Rows from block 4 of a small sound classifier, named by matrix and row number. Rows with one number belong to one neuron. Each number is 128 + 24 x the weight over its row's rms, rounded and kept within 0 to 255. All counts start at 0. Numbers have three digits each.
After each neuron's rows are labels from the 100 clips, of 14848, where the neuron reaches its largest size: "loudest band" is the band of the loudest frequency at the time of the peak. Only what is clearly more common there than usual is listed. The data: read English sentences (LibriTTS-R).
# gate: second MLP gate (model.blocks.4.mlp.gate.weight, 320x160), inputs 0-159
# fc1: second MLP up (model.blocks.4.mlp.fc1.weight, 320x160), inputs 0-159
# fc2: second MLP down (model.blocks.4.mlp.fc2.weight, 160x320, transposed), outputs 0-159

gate.141:111119142149143119153121074136117124098147142172170136089143147105164152162093135138114108139120142114117094095135076134095138112115096109122153129114121124095138117107118128124159131195138177117130129130169158095195151127108138151147108127127156121092117132126186145138140142143116146146136147130158167132140150135179114151125173144121129109109143126100061128136146131102128136145125095091153154152124102130100110054135114120124127116117078121108131143101131141117121089095100126
fc1.141:137140149121141160135138108135151100131087111133162157084072096083162119098122090127070126134169104155171176141157098129173133135135142119170116106162101136123113153124113144143129147126098127174136147145150124119135161127140105127150135188131190179154098127097085101127112127135120112113123165128115126128135106098145135119099095097124166112147125098092157102120138111111161121111148116120096110124114154161114120137122149139110142153116123089146164107164131102113132136169122153
fc2.141:139169156101108138072168087130144160145144125156101088137108140156121083127130150119115104096097113155130140130166156103159114151163137129124112154113140101164142136152119148077140132098120146116137122085130119090141121150127150136141113096143090099081123172124124139115049133121105126096138149102105097122131151179115162116122121117113114099142150117133138079120138144139153140100146116143113120101140143104129120127113146167161112128139142187189164146103135127108136113154155158
loudest band: 250 to 500 Hz

gate.288:143163171161103113107131169151067118134154106127107143123122117160132171141153074152136108124076137152131181110143136118115112136143103116155120142099131198183116119140124138129106129070108135105094123130119152097094134145144137137138130101149150137117159151106166164109131085076082121116129144143159118161139089131138140110105111104117115118117127127092113100120151134106176118136084095119122112098117135131158092146153108108132109158135143128138108136084137107149157158101128132
fc1.288:155137154108083118114108147135111122153125128158071087128164169128138120128142108134098107122120133170125149118129154129078106112146129103148125127132109099160124128106114156113148143090072089203124141156158114113115143157126157146116134107128118142134032139130123123135131105134133079184139152101132143136094163168103139108131172100126147151145110112154141104110127113177126137110083107121094142126169175142137149103104122146115126133111132111144115132117113135140166128105136140
fc2.288:117115132118148191135128160110132126160155168146163136093106164132119145138110210128124120134101102109101105100137091113149125145100130130129147133116146106123138096090123094192111097129145160070129148151107127154148145138110168129168102168136148123105134104058119114134136130094144143117136180143134116148143140103112153127138170128145123127161135120111097139100122095064133147145101109115141146128160141094080101120117109116103109128141132115111133109129107112093145125130100097
loudest band: 250 to 500 Hz

gate.244:137107136143125118133143104141112163124109139073104153127156152155137079100104120098119115124129092129139095148156148138165092142126135108094079147116136147173120131123144091159178111145116114142123120135161173121082131151170173124150151167126098101107126111181094142118108130126128179124125099099134127163106148152103118101123150118143112092121147101089083127152125089170109120105099097104133098102175159087150119124121106096104118137111151160131115087105126122115143146135126123
fc1.244:146117083169173149149144122157154133150137119125189130140092133097096111078153161132126101133113160108102151121099096165119107096112079109132114153105167148145122108136129124132138141089136113139151098107105103124114073112106071131121102167114111114146181134129147132130148155091140070114145115144124124139180170152148155148110113117115147119147171104116142120133104123116069134087113120099132110125150135164153104154125116121150185151139117119150126140133145127138153123112134101
fc2.244:129135120140124144124117134121131127149135147147173113116094128117139156144138183132116174099116121131090115085133119099129154138110140129120117153104146129144138127140126139175111135111122141103113139136119132114126113132125145147183134178056108134136129091058140119138142114118122091136149157068072157159116139079166121102129135103131147145156136122120112160084113112099134168103114124116140074138182165124133091141149116152094107096138150101134096121154118130114098114066100120
loudest band: 500 to 1000 Hz

gate.138:140164163138143130139157132109109114096145101138139111142134108131104131116110127134159168174122127166155165131130122124117147162141105119160171142168142140102127108132128147084132180121101168131092110096177078131104131096107127090155129159146124165156133090138129137138137174113119133169166118147120128149109124127103105128114154118140140127108160151065157136121127142107134107121096145145139102113132118125136089085139112055094124114155105108102154114107065129151111087126104104
fc1.138:122117158091106159135121147113116164101056154144124183109142163144133141151118072114118117119129121094182135094121127140118104121111164134117150121148160108134156145139123148156171143143097121149139166143126135147137167146147161131181153100159140081180126106121188120148167139171123095098150145147114125127136096130144154151122139113123144140137132125162128111158164151137153114128183114166107110107138164138131108141128146126081134148146096115106091114149127145106107105121107121
fc2.138:148164122133112145134145140166123115148141110127107090131089104125153123152160210146146144087130117149159129099120122126118134071137123110142120157109139127130128117154076137136108116095133132065096140106130109134071141143127137117124137135185152164113136119096131127167127115170112093141121153083147144143110124124128102102137144111103157134132109128120126109068160132128144112119136118129125088142157140118096104138135110195184103154159099126129092116197124128113126149117115123
loudest band: 500 to 1000 Hz

gate.226:144150126133128141115069119129135155147127159110121110120091144081152129071116072128095120123094125121154127121103145149094158117147155120145157105132067157154117126113106159141133167134144126110161152121135093195160126092133092165184114110118129106148139137131129144143105150142091137138132134083110168167151133088129095077118153128152123112123105119167110121116085147149134143146110158108118172152093136135126100141172099158112127144137124143144114152146119099113137094117114121
fc1.226:097126157126117131127092107145137071106071120120162129137114095101150091127105081093098136119146103108097141097121155116108153142115089116096116164139122160164119141147158150191167168065123153123105117123152097104111140111171119112148125159146113161101103122101113145135058147139091145139142156169154133122117097145109126114166117109133144142143132143097110152108149130121132163104127106117169125127125094129138132112119122103106121159111146159126108151173153105131098145139133110
fc2.226:118128055127121118175140114170129132122121137103087119126118119121150139161133100107143130142174116173143132072131121125124136158151118117124147152093133133136155121107136099069090082143114108098121153141126124121085122115095156143141147148101191133125115129094147118126124132121117115131121155136098129148134128071148167125144180118132116145143149147116096074163096139166127110154145131114149187129159143111200108109141106107163126089123131152136122130131100134141139108093125149
loudest band: 500 to 1000 Hz

gate.250:090169157141112153151128138129105109126119128092118168100147134089139125159163115163108102122171101121138135121083108133118118118118124093104149109095132159121145143150131135130123116138089094125086117127168139121078130136202146162151112136101114113098115121152105156132166104167103153120110196129129187161143109121127125121105131133106148145126112168060110170154156122167165121141116125115128130127122135087124120097100083153133122115097130114097117091149145127125146113126109108
fc1.250:121145158106120089120137133083111103141135102128104126138104141170100126059104118145114133135178173161102135102164146116161176147139114124155141168116128131137208141117119168081129154102123102144150130149138083129123143163094109134116141115151143122153139132122166164110115103124149130161128168105124134115207166161119106108130108101146128141155141111089113113111143123132140097077101149143097131091107148103136111124111151127125145100134151157133148120116129116139144134115119163
fc2.250:124155147199123129119149152148077184126156144134112129120137135159171094144139134127134084125103100114105094121084123108138101098149140098142135127105140111158123119087147129120154139118127121121074138145157127118118115139155165121177129138131098108123121134115119123126121129148121167114145170158151120154099139206092137116127156172113122113105086117116176146172127121116143160147110091121129149107131127089154103126077112151121066130122101130141128133103137128101124114087109091
loudest band: 500 to 1000 Hz

gate.57:090131154110133105199134122112139142136119127104094139178173149144103127113120187129128090132108117159138135118130125091145109125111147140079171139141083134099159153120137161137113096120130139137151133123101108185109126125127121141127175069097116158164133082128129138139128125133136173112100114139129149123179154145134125124151150135178102091159169115161129088107098140120102114153106135170107115103097078111141140100154138131112155116116116148121120075143135118116133121109126107
fc1.57:130138102135136091149161120100118110104125141128145147162169136133129110130132144096170152164171148140116142162123098144118162135125099144116185097179119151094140110183115138146118114144151132096148152105121113131125161105134156157146149149162089128137111097127131139149130061165151117116123087084115123134139081163088120084160166112131136140115105152115112135117144145114125151169140155151119141111127076170111139096158101118109097121126103141130118105132151146144080115157143086
fc2.57:117129174105102159094124121091124136162144136115132144180101117159103091126152099137152088120141120163146148135152143108135122118131149137126106136100164063163109132138108146082139137061089130119093168125149086094111165177150153139139113115146105132130122141134123148083109127168096129104160153162139135152132133159141150086175140105127147089119132132122149099113102130125164113139151119156110121099109127097111084142098145180148116151140143158147145129125130117087135119097126142
loudest band: 4000 to 8000 Hz

gate.319:122132131130120101118163143103138127127125125136115153104131187148159152130126119122081098160115123109111122130118106116096127127127140128160160106161098139102134141110133119172139101164124160096132160139134159134143138134160161104116110101145162078150081080147143166165159134149111132110108128130073142125120128153141174148107160175094136132091090097122159157135117131079127120114085100127102156119152066145090125115132151119109063139115124123095133147114129129088129106125097095
fc1.319:079085107159115136114140120126157082123158118105188142179129134128092132088091067137122160122164152161111141127147094134112146149129111137153151114142124117123154137144116140112110161091121142133154123117106076138155143125125139185104152157162091182120134134129118121099143170134101115102137130141130125142152129091138133151118075076111126138159164164135121124125155109108089128151126154137122153101085137157099107132119159120147157137151111108101133115090108104127093128091105124
fc2.319:092157096127144140097139121109124111135171120123101114149097131142152093141144116110145104129155117152110113113157159087126130135183140170150091109094136101183165084150095126099111132109122151101118139107148109096154101142164186159154141146108148105090115126088108144119102124170122121123158167139112173154109101118107172090120127097111147120141150144126156119131149130124125121122166109130149124129128142128150111134144171140157092145152091153135151135143098096111114132050133118
loudest band: 250 to 500 Hz

gate.176:142094146153098158103161104126144091162140182151130120092143154081142097154125159129138136171122101072096086109140121135110103129109159130135163164116142099112132161136156088133089143092129165103105143145148132116107093113092133114155136093132171133135128110076132127095146100133145161106122148144106121152147135164080131130170154157135123142129132085119129102112112157109122160169084107134131124140119132104112099105132101146168092155129132121140109150166113109095150149117103124
fc1.176:095142091154140146153076054115134197186163137125165084141122139095134133138124119103106122101136124116151107131106096122103194150117120176120111130106108115103146151147109114110116080136118100137145143138094099152121094167096139118165141139099121110125112129114119087146122099115138130157161147107148141165150136080130094129147108104122128144128162122141108156131123151118095144157160151127139113115126169175115091159127115123117153125145124166144156156135151130119120158117109148
fc2.176:137164145136116078106156124146140119129136095130138082110098129165138150092147115139134098109130104175074120117148125136128148116135140116148125140111145123166151112189131175113113138103120136134163144121118111108133145152132111147112141133097103133125136144127110126134125135156098042137143122121049092156113150136135133123155108108128176143130129139130159122117125143078129048154135123114102098135079142087110129156112123137143143150181097169164116124142132114100143123142101131
loudest band: 250 to 500 Hz

gate.92:136135115166146099144112114118138102115109132150134140107071089118124100148113125109127121103119124121135107081134101118162066135139143140107121146089140127114169094116134133143106133136128145106094137133126152092123102118145171114156150113148106125106151151119132131146115134114080153101148169121099132096132127156115116169146094119104097114151122133118125085155087108103105166181140108080131086134095148109122122171116070155121158147112150100154147101068134094091142126157087107
fc1.92:140102134113117122141113149146101105122125173124125150128144148128125136151113111114120134160113153130178141136099100119087110166108123131122133126140115104124139137121114120141129225137111126145134117176095145179127108128102104124110142121113133104164108173099117138115137154131154123114132081141115123139151105099118110119114164171169176145099165138147134161145150127163131142052122154105104165112146136145177143152147115097097121174131171136118144147117079171151142123101148143
fc2.92:110137101080159153090124099102104144121121147151117158151111114142140078097130124144133126153137192152116143124116141105130132137129108082096126135121140132160115149099148153087144135089147091136104102129137100106121107162126133115139131143147115126138141156164127154102106132111130150129099150131127121139141123090114078136136137135150087126158123123123096107146096121183133173121098116136165114096132137145233081112117112138094170091109164128125149138091147138144147140121161160
loudest band: 250 to 500 Hz

gate.209:126126148164154155151130118128096154152137189095119152116122145166159117135164137114135139141176129152103113123109138132154212164151131131101121099124108111122122120127160098133085134162146149122140115122134136106112151143117138142116127125104078162146163099138173188150140135153165133188140137129099115141186124130123109111117152108149151146123143122104106080109174101135125087110130121107148167095113137140133106100132149109143098105162136090095164154150101129133112113111117114
fc1.209:149166169169118131135094092146136169135149131102103099117150137133131162115102100097125141159138193146143110088137155113122136115131112156117092109118114108154115153120183119154129122117106131148089144122108092093114125113053115162084145130102102124159149101157161134102112155149137111162129075116108157134117127162137094158124128102153141127107143127148147138153126162102149122182152159136154154138121160131085135109132138096123134131120088153155150134148124142151115132083090110
fc2.209:132085084101124164129154141136125103142111110139162113134123116128142108130114104130135151157129151077177165193111126146120133141142153102137163132158126153126153112135098108155119129134124120102148151139125131134135170110145100129073123122162072099121134134194142137132149147146173121129141084091127124101113090080115083115127125102125124127080117139134159167115080116153117184105148122136114137113138118138185162100139132088159121122126124128105137140123126153131133099155138185
loudest band: 250 to 500 Hz

gate.128:142173113132163113153141168128161124143119078139141117156109152100129130144140172121149107120115147144112120145140110147106126136133139131134182133139147121108140115151155121066083111108186147136126149130141140110164139118138134159113131084119119150143094146135093146105130112108092163146110140119103122166120146101116169127136158126155125175119146134151138105194133146114116107142144125128151119150126094122134102126145082081109096079132092128111114094131106080111167104171085077
fc1.128:134135132109144104132107074113151112140140102121169061146127109154124133136135107108108147105151148143145108108146105150112116144079128116127138124144117074129095105118088135163130113145151137161137150163058096164111136140079108125134131119120126151162146099145147142066139137087171167118124093127072116103107121165183115125131173127132139148168179136148128124092110110119142112124149136139088092144133141145117142132138156097103147101113106147115157125101115131123112154153120153
fc2.128:139156155146130145104152111151109168152124157143098164126110142162166100114111105133136104157093149146108153115156153105145124134156140097128071144123145159161140123124162104143155151106137112098148101131123122117131102130163118138203120117116125086142143113133107118091091150141124122131117122071157111151115146137115084125123160113136122123118126121120147171122133125133123155101128106114153101121133144046199121142104093124111106144103162107139099135099138168106092179144116149
loudest band: 500 to 1000 Hz

gate.1:136117158098120150160105112105105145122177107130115125122115163146124132123154147151145114094151112143054127084122106122096148116110091127152109125143127144098098093137115139124143104131127136164096127130101093130155124121134126063096178120132160139153126113108162139163103109183093118140132120110128108161200154175114142127135173155158159148151173081143146110130120125098134141112128123133183100121095116140147130087141138135119119126114122106077125131112108126139113090154120108
fc1.1:155112158090110149122121135125146144141166129147172153115154187100159156118151099156142112145123134171129096113136160129121129152155159103124111090165131088137117137117175070159095126134107123148114124167116129117102125104131126127157141117165125152115145156110124083124127115174095124136083123134114106139170151129130096156140148093160154146156118116140150136083123132142123146117128094111108116101158171126145115144112138098119152076126110093164102099181116102162093163123108105
fc2.1:137120090136121101121140176158141135101147132128136155126119105109123128110141146108134155134120154126134120064092126128108112121126112127137115129129129144124131118148125124088118130137151111101106109118128138141134125052108115137095128134182150087119131126050132108144123122138114189164127123202204143126125128171140142122136095106123121134120113121128161120162119142122126124104128127139135126128150139145217114147147105164164148130143054141151110114110120137139142093173135135
loudest band: 250 to 500 Hz

gate.274:134121105138152095097142107122163118137098193144090086107144089119143108119073146120108132103153111115107130083134129105117121148146145094091133159129132119114169082106132124084162130152142138077098097116136143103122110093138137099155167170142137096143154112147129153155180117111124162090135183090159155136115171116131135140128127139101142158091152126127106106128110179117130150151080102116120152102111131088136118147144102138113139149131153119142115131170127142135162150129133142
fc1.274:165105122089160144096139146068092133104140136127098102087147142111158148144089109122082114111103153149117125059109137130119138120136117074112128138132093156124063109149154160137117136123105130111109100153193106113158139120138121103137118155147147122126091113150128136102119145133169145163136144117119097115130152108143104126131127128136085150154093139125119163129154164125139138086069095113139141094126115135122134115144126103128062141131104165075135121129124123151116133139150092
fc2.274:117138087103151174147154124152117108099109126133093140151140114134130125138127087153154145156152159129138109114124119135135124140142131148127126138126113131124122118095138118123121106135150101107120100164140116143131091123125171146128155150130148131116134122145149151139118128106125114131122128161141185120130119054074106141122192153120151122147105128131072045167127119203124085121162127118134195134130125133106128087138136129126154126133130118134102130129127105148051098078130108
loudest band: 500 to 1000 Hz

gate.301:108131133151137136152150150118133092125160146148166145096159115138151106121080135147091123094126093153130078128117112163109109118121097104115128130098136112139103137117158156106110134153119115172129149112152127150111108120137112159128124163113091082125152119155150148129196141159134126121098113137141138165130129158179110102149071127147132145133120156073078128146158100138104133153111136080100134148133114109139171121120108106146136103158109107104097144073159147130131100169092093
fc1.301:126108090122149120094143139126111147090129179112147140118106174157122168167161148073173133143164101136165114138161113140142105147154140154134159156127100129138132145098129093110094090163148166128170146168102141129123128143138129102159170135125113124075135107126163135140136091111103149128117153140104150170095103141117104117130148120124115175111107121163128114150115113139155116171139154106107093170181117149127109140132097143141126105162135173114112139156144118129120091112132081
fc2.301:129114125122156116120120118125141107096114138096134141107139134110154169150105111153101121125127127121124134122134129153128148112141108180144110115139104103099134139094114098130111122167123153118142132146110115157150119113093147125136136136152169179115127091135113150118151146133134133093158114217105147106183104090126148164122125124134115141170156123150148084124142112096073139153150150119120163120163127167089096110165158095156116091132133158072127144075112081151110084128142109
loudest band: 250 to 500 Hz; 1000 to 2000 Hz

gate.4:179106122154130121125133129146175160110124142127119141154117136138127115126132155106087082107087116097130135125173131167159142134118134148125076137095142133125140140113110098114123134139153109136112121138140176130119146159148152124160095160115125090090163155111127123128118127094104113069093110101127132125128169143121138163090123112134131091110096110085098141100078079122091162136110119058142106120172145108119144119134089160118099120132172119152175097149149137092131139134136124
fc1.4:127168121187125102120137091156150155151104124129145140154104151166125108076153181094162111124148108113115143158180124126116153135111163150138141085100104135112126094154100134107140103106126150085158158108153123094134099116151110153137159123120089086146167140134154126117105139143104137130162181100143116155139152152075179109139121098120110123127113119143155119105120122140149114162156115122138132107094136123138172180115126128123158170133154120158154119172136143108112096132128103
fc2.4:152143145202122081111144097097159098126129149144133125088100124108107128127136191120161115113078093129114106121150139153158138143109136122103112144140107107118115141169183115155134167101158161139147119097123179114108149140140109110151110084134094147148129127107120099148127110146120111117157149085142102097100139117153166157140094111127143104098140121123124137117146097086115131127121147101156133159123119094078151157111086137130105156129138111129119109157124141099110137195102129
loudest band: 250 to 500 Hz

gate.78:077151136137118077118166135105075124140132081096100155133122130113107144145165112116128128088135113172114098104109132089106171128156141139113160097115120099132124138112135142121151129148093126147112113126118173159150127114128159108140109129111080099130100124124083153143111100121114145157105167137084160145136124140127085164109125165117122171107179159149127149143163143144135143101148117112146105155136104158123111064131129136132089127087098096107107117124114155097107082142103137
fc1.78:143148109116160123121109093135176150146165128092110134126127113139155088154121141139145160184110107106136118138134116133129113069123127136135099150059108154133071113121139126126120151119135135101130096148114143102112088063120129133140146117127117106118160085152124108120116103150152120153143118164130111120126162100164113105141103138124099130139115184124125128139120120134086157193127114089141127141192138095114159138141138133120130152104132126155131143133225135147133113142135135
fc2.78:161104128070155161137122113114104135094095160155131129118134157100113146112083125137106132141170179136143141100124136138129096148113122121120131136147126149129122138096190095131135099149141124142166062119126139160155099124083105119092126134103104110141157147161158150108121135065145138123091102125177121114139109105119089160115138147184146159160145134128081119115128117138119133095114136130149120125139124139140127103129148105112165131124145103112105141058117157143112173174144128
loudest band: 500 to 1000 Hz

gate.136:130130155149158165105142128123112138110152168076101126129131125140127113119147095093155097164080127139150142120116140092116147157165118134154162146134129087144159096162124100135161140148092121142142172117127143125125137105146116142102148136151112133121144106173138122155118095124131170098113124177149113154139125108140131117166140146149107079124112128159152115149137106143101165112107105114133128096157138129124168147061132144157148180094098155139078135096110146081102077130129165
fc1.136:142139092097086126115121145143110101116113168136158057119119116144124175152152123116115130097115123110097121127150142188142098137083155125137092109165128159130136143172096124131124107110124096134118112132146109186157159151130144072086110148136156143177139155104103150112137134129112121130136105102107116118083100126137114158159154100130144163145151133090106121150078107135134130121089124098109079102120131172098103137149123095123130145121133140154130102091124142148128177144150148
fc2.136:112123169163099138132148127099133096137144100133113137137107149143130067122140200135135120099099076138200118116140128117144114124127136123116115127114137128146127128140147150139161121064104163136132160069145127107115169165133138127129133110149097164121135157118141121153148133132104091137140188078121110146125116111113121105140131162138200091092136117131129147092111123099147123129137116132115098114119129118153111150098173135108084140143117117142115117174123116093146127185114118
loudest band: 500 to 1000 Hz

gate.302:120146131136152141156131122111139161125144118128090153148117112145157116211138156128128113146112110132143110162081108119121134114111131131097081113134120126182091078124124086109138140146168112172140147134136183102142121127164185139145139142092035101100155162140134160105137103156168142141146092120086146126091143104126140119149125169132114109156109128124085123146144152113135134166160105143121155114105139159114160124133148141114108135109138130117134146156113136148128127099117129
fc1.302:152098151121101131151156163141127139150162154150168084152086112173121118138126182107111111131120184136098117115135141116122116147113146154118115107153157155082135162104121145139129134136133106106142080138121114117133156139103117157118127090154114129156136188145119154136161146112134113095142082147166114076153161145145090135113123119117089126127102112176124071115154070100137141083098118159121138132116139128153130102133173113111123101123139117112152103113173142131147104140159131
fc2.302:125157159144126130122143154124112128141148096142089077116117129157154129127146135126116090107094092147127110091121129102133097084141129084162130138109145109151150123126154161142158117114120135092075154147139126112109115141104144125124121126131101115132116147084121126147127120091137143112135169165088156149101139208097152108125145165118143124136111131128154170116145145103148144112126118132118077125119135114143057138113127192118068146148122158150160131130130127108144126065120081
loudest band: 500 to 1000 Hz

gate.117:095077127122155152129124148091102111118133152138065166139101138114144118124159133113125099120100145189092115126129136140158098121170093103138095110128116111096129150153166127121150117132178117149117128120142156102149126164136112150161132108162080096140176130114146168125111163147143114117109126124135109157149133106124135158108135113118155144156137105129078146104141114177141105152094098129120098076121097126131083111109152152158113134118106113096075152111134105100137094157105106
fc1.117:153071135123119178131116114091134056115107152153125174109122139114114102139143124140167124099136142113136106138120110148147142115128173113177119120134173111108129139168155180119112141169165126126127089108143136135125126169111136119124130126110075167160142143141130162131132170136127144129171170117148134098099105094080127134141120092139094174145133114131079171131122100111141107143130104148141157130117101145109129113117153102135107123130137115108118131058150127137109116183116141
fc2.117:094157159095110087116119088082135167136146119129102113106138166164148120127108162130104093136087072163079109129136128100156138111140156135167078133117121105150132125123167163120159113155137132144124115139136148149138093150148159108144141117143149122115115120155109124143094129132111116136123171189085151157137156142108160130128146165125133148131121101101126143120109109118146027120130112134127149135115130115062131135123152133109080080148121143133132117117130109119125136112111105
loudest band: 2000 to 4000 Hz

gate.183:047164149095150161146139106117119091140119111128148130151173107159100146110098141160131149095159144150099150123149159126173111153106113146141088162107147185139147144118131156081135094129114105170088159095145139171121164125130131134108134141103151137150149164140158149145115132112142114122139061117179119125137141138132147080121112105130157130170114135113147117119101148146077103123092115150116140139132126114125163101104142112092121128114119129133150107136147128109162106116092148
fc1.183:148167132152154117107169121142159098108163116138136135080169154131180126110127124142106123121135102093152104143108116138155113091126093109122136082141117123144144117132130115133127141151136112124148122136170171110094170115146125131104111112098112143093100144120114088130168085139196154124160131115115127131126126183135092115103139157114100109106120138088128165112181112166122133189101133163121153104153123114132092125149100159139122121080077132140109111125104148099159116122098114
fc2.183:131166159126103146124157138119105147132152112106138122103132099135152165155154062118107087147133112122117133125106106119102125127124104080130092127113139119165128123143081156114156130117053117146079126134140128113097158140153136126135119149121139134130099119135126123123159120178104138143150157172085125168101149148165153083124133149122112145084115133111145155125101146158147165124098099132121118116132129150219114126109123160112069137117137153134144114156135093126154104091113141
loudest band: 4000 to 8000 Hz

gate.295:136103107124112158131127112184113155111147115178144131111093123139121119156137151147070138133113122143111091143156103197111106115132129126090078154107080152139121149141131124171164166120133164117136073124132177142131118095133108108163148142121121125144153085076109128112115129156103138146108131134122129121147128151139140134145140138127151097130146135122153131147093106138092118116065120117155116121168099116139141159119108113097122161148143097100138090109136100184097124166100092
fc1.295:111127157113111127117128153119103101123133107148136138145120110100128152176161148137132132137174100142145112129126153098121134110113127103134091120144136087128100121102088148117085106145073146156106109172192123129150151168113160132114158151126145172123089136105115142143134119174143091174124156174081135138117114129130121086167139160136153120139145153132151160107128144140187137120128134162148140110146100144152121112126147111113078096134108154096151086166126103163145080111113145
fc2.295:168119129048145176125118133165120109102113140119130118115148133134140096099091062124133145175153144109133150156127150157134120139131123134138165111140118135120139133101166106131127121150149128093170118138124117144164111115098115132106118108136161099112144140135129150122140131074148189108099103119158104103139113191072095144132144133139098141116138146138132116153171136118119143131134127130120169115096105145162141102130128087179183103148117150095132147069133150138116134156145118
loudest band: 250 to 500 Hz

gate.134:131134130117118145132106132127124111172147163094141092119126107103138102157128127123106146085152127137147156103154126124135177160144157127137140146133157170138170118091104147105116085137103110142140158154106095167133113164105130108143163166115145132138122156159159107097114151105131089113141152108083140120177178114153097119122118100127123149195152096129124111053134090090126132108134109122113107145162157124136099091147156116098120100154114148099123124118127139108149147079140112
fc1.134:075096089122133128180144111107121119118099107113121118170133150150101150107081087122096145150138159146092120144163168092116121134126121153114091123128122171125123116144148140140140116147116143150132096095088116153149099116155091131101172135112162120177138106128115151110090172145136099129148083119110159119165144091159120132116119109124134143132170113162119137120097131149094123100130114095101118140111117125158161127155193106108166154154159110122132120125122149152108180126166122
fc2.134:167086102127133150136074121142148130076105128131113137130161122113094101125117151131118157124146142098162118141111126157121114142109122111107111124160099151089122142131168101125140129175176134157164086114139177139164114113106092111061132094131125127133128121158157124162157113108139174148088105109207141102140118167133118145089112148136106109133132132141097102148142121133124102128120152124128147141123114145075165102153111109134157144094104086103125127095125143158130122165149128
loudest band: 4000 to 8000 Hz

gate.33:126125175141142179135153121144138114153115127132160110135133104145147097132106127119100123068139128159119114109097135148130087114145126090139087107066074146150172104125122136098136094161120132128127166084141109206110112153108105152145143112116131108099151114174166184152143116151154147140103131102111146130168141168121117134123105130109117171122136105102137160113129138160140129107107155129134136116106105088146096142137125107130124079148098139168106100120136145144143094140114093
fc1.33:122137151126147146160172122152118148115145100117170165099121114140124091097116099071131149085164154152146106104114131151165160144140123119141103115112179118153168126134138109118145128143105132103144152112116120157135121168122118185151141142136092119121183120142135158136179153087146118139126101113101116112122105169089131106142104136150093161146144070100113121115178139152146128124110119114111097115117133167140102128131084104123153081144136128125091123110142159143167099130079117
fc2.33:150120126114124138126109186094103111148116135085118210142133150132155118092138151124124141108156122141129119107102097139120113092124120095155124095116130111140164111130113148157124092134147107087131134134143123155094150126130119116106147175142094153121155077090167117131187148155142142167094165158111174165119143106070082111128139102130174164116125122108125167144103106134144132110125119129122115138127123112071116153131115112154134110137124144118117122154128078118100121166140095
loudest band: 500 to 1000 Hz

gate.8:112151113096098120161120181138143114117125115123089152159141140125178141095127158138132112124097106144068110085113137122123133137115102089102137134149118136107104124127127111124132174138179113103141127131137153135150115134127134166115115085162129132124181107147154141129125123149131148114066113128142139126150137158139079144173132151134114169104084154125119191115114189091171132145097142121120139122114102147146136113121116111135122097077109178121084139081128142125120102125119088
fc1.8:132166096113145163122157123146132148142157126115138144107113153121156133160145190114093120141096128080106115103091140118113127077117111133085122160119148121132139122101105111124160124106161139126126159140134147127134153110080093149109077126178120126102092147104136129100153099118113174088127131151140161092128119187113113155071162172143081134114111132087119109127137151109135129159114119107141146153148099116123135139081098122115112090154120170136148147104138139115156109084117123
fc2.8:104127114177130104155113131189114124142121142100160160133155127082073101120103133127112140171133141129098102106116105142141112140116135129137135124142103097092137143110164104141155148159158101155108152150127162122122078117148136138150136140127111117140114128161130109122178108103171154126081123140193123109109105097096110152115121168117149136131115104130128127145144130141107152132118131110142147137152106168211128103149106104075152100109142109124063124117142136147148143144125079
loudest band: 250 to 500 Hz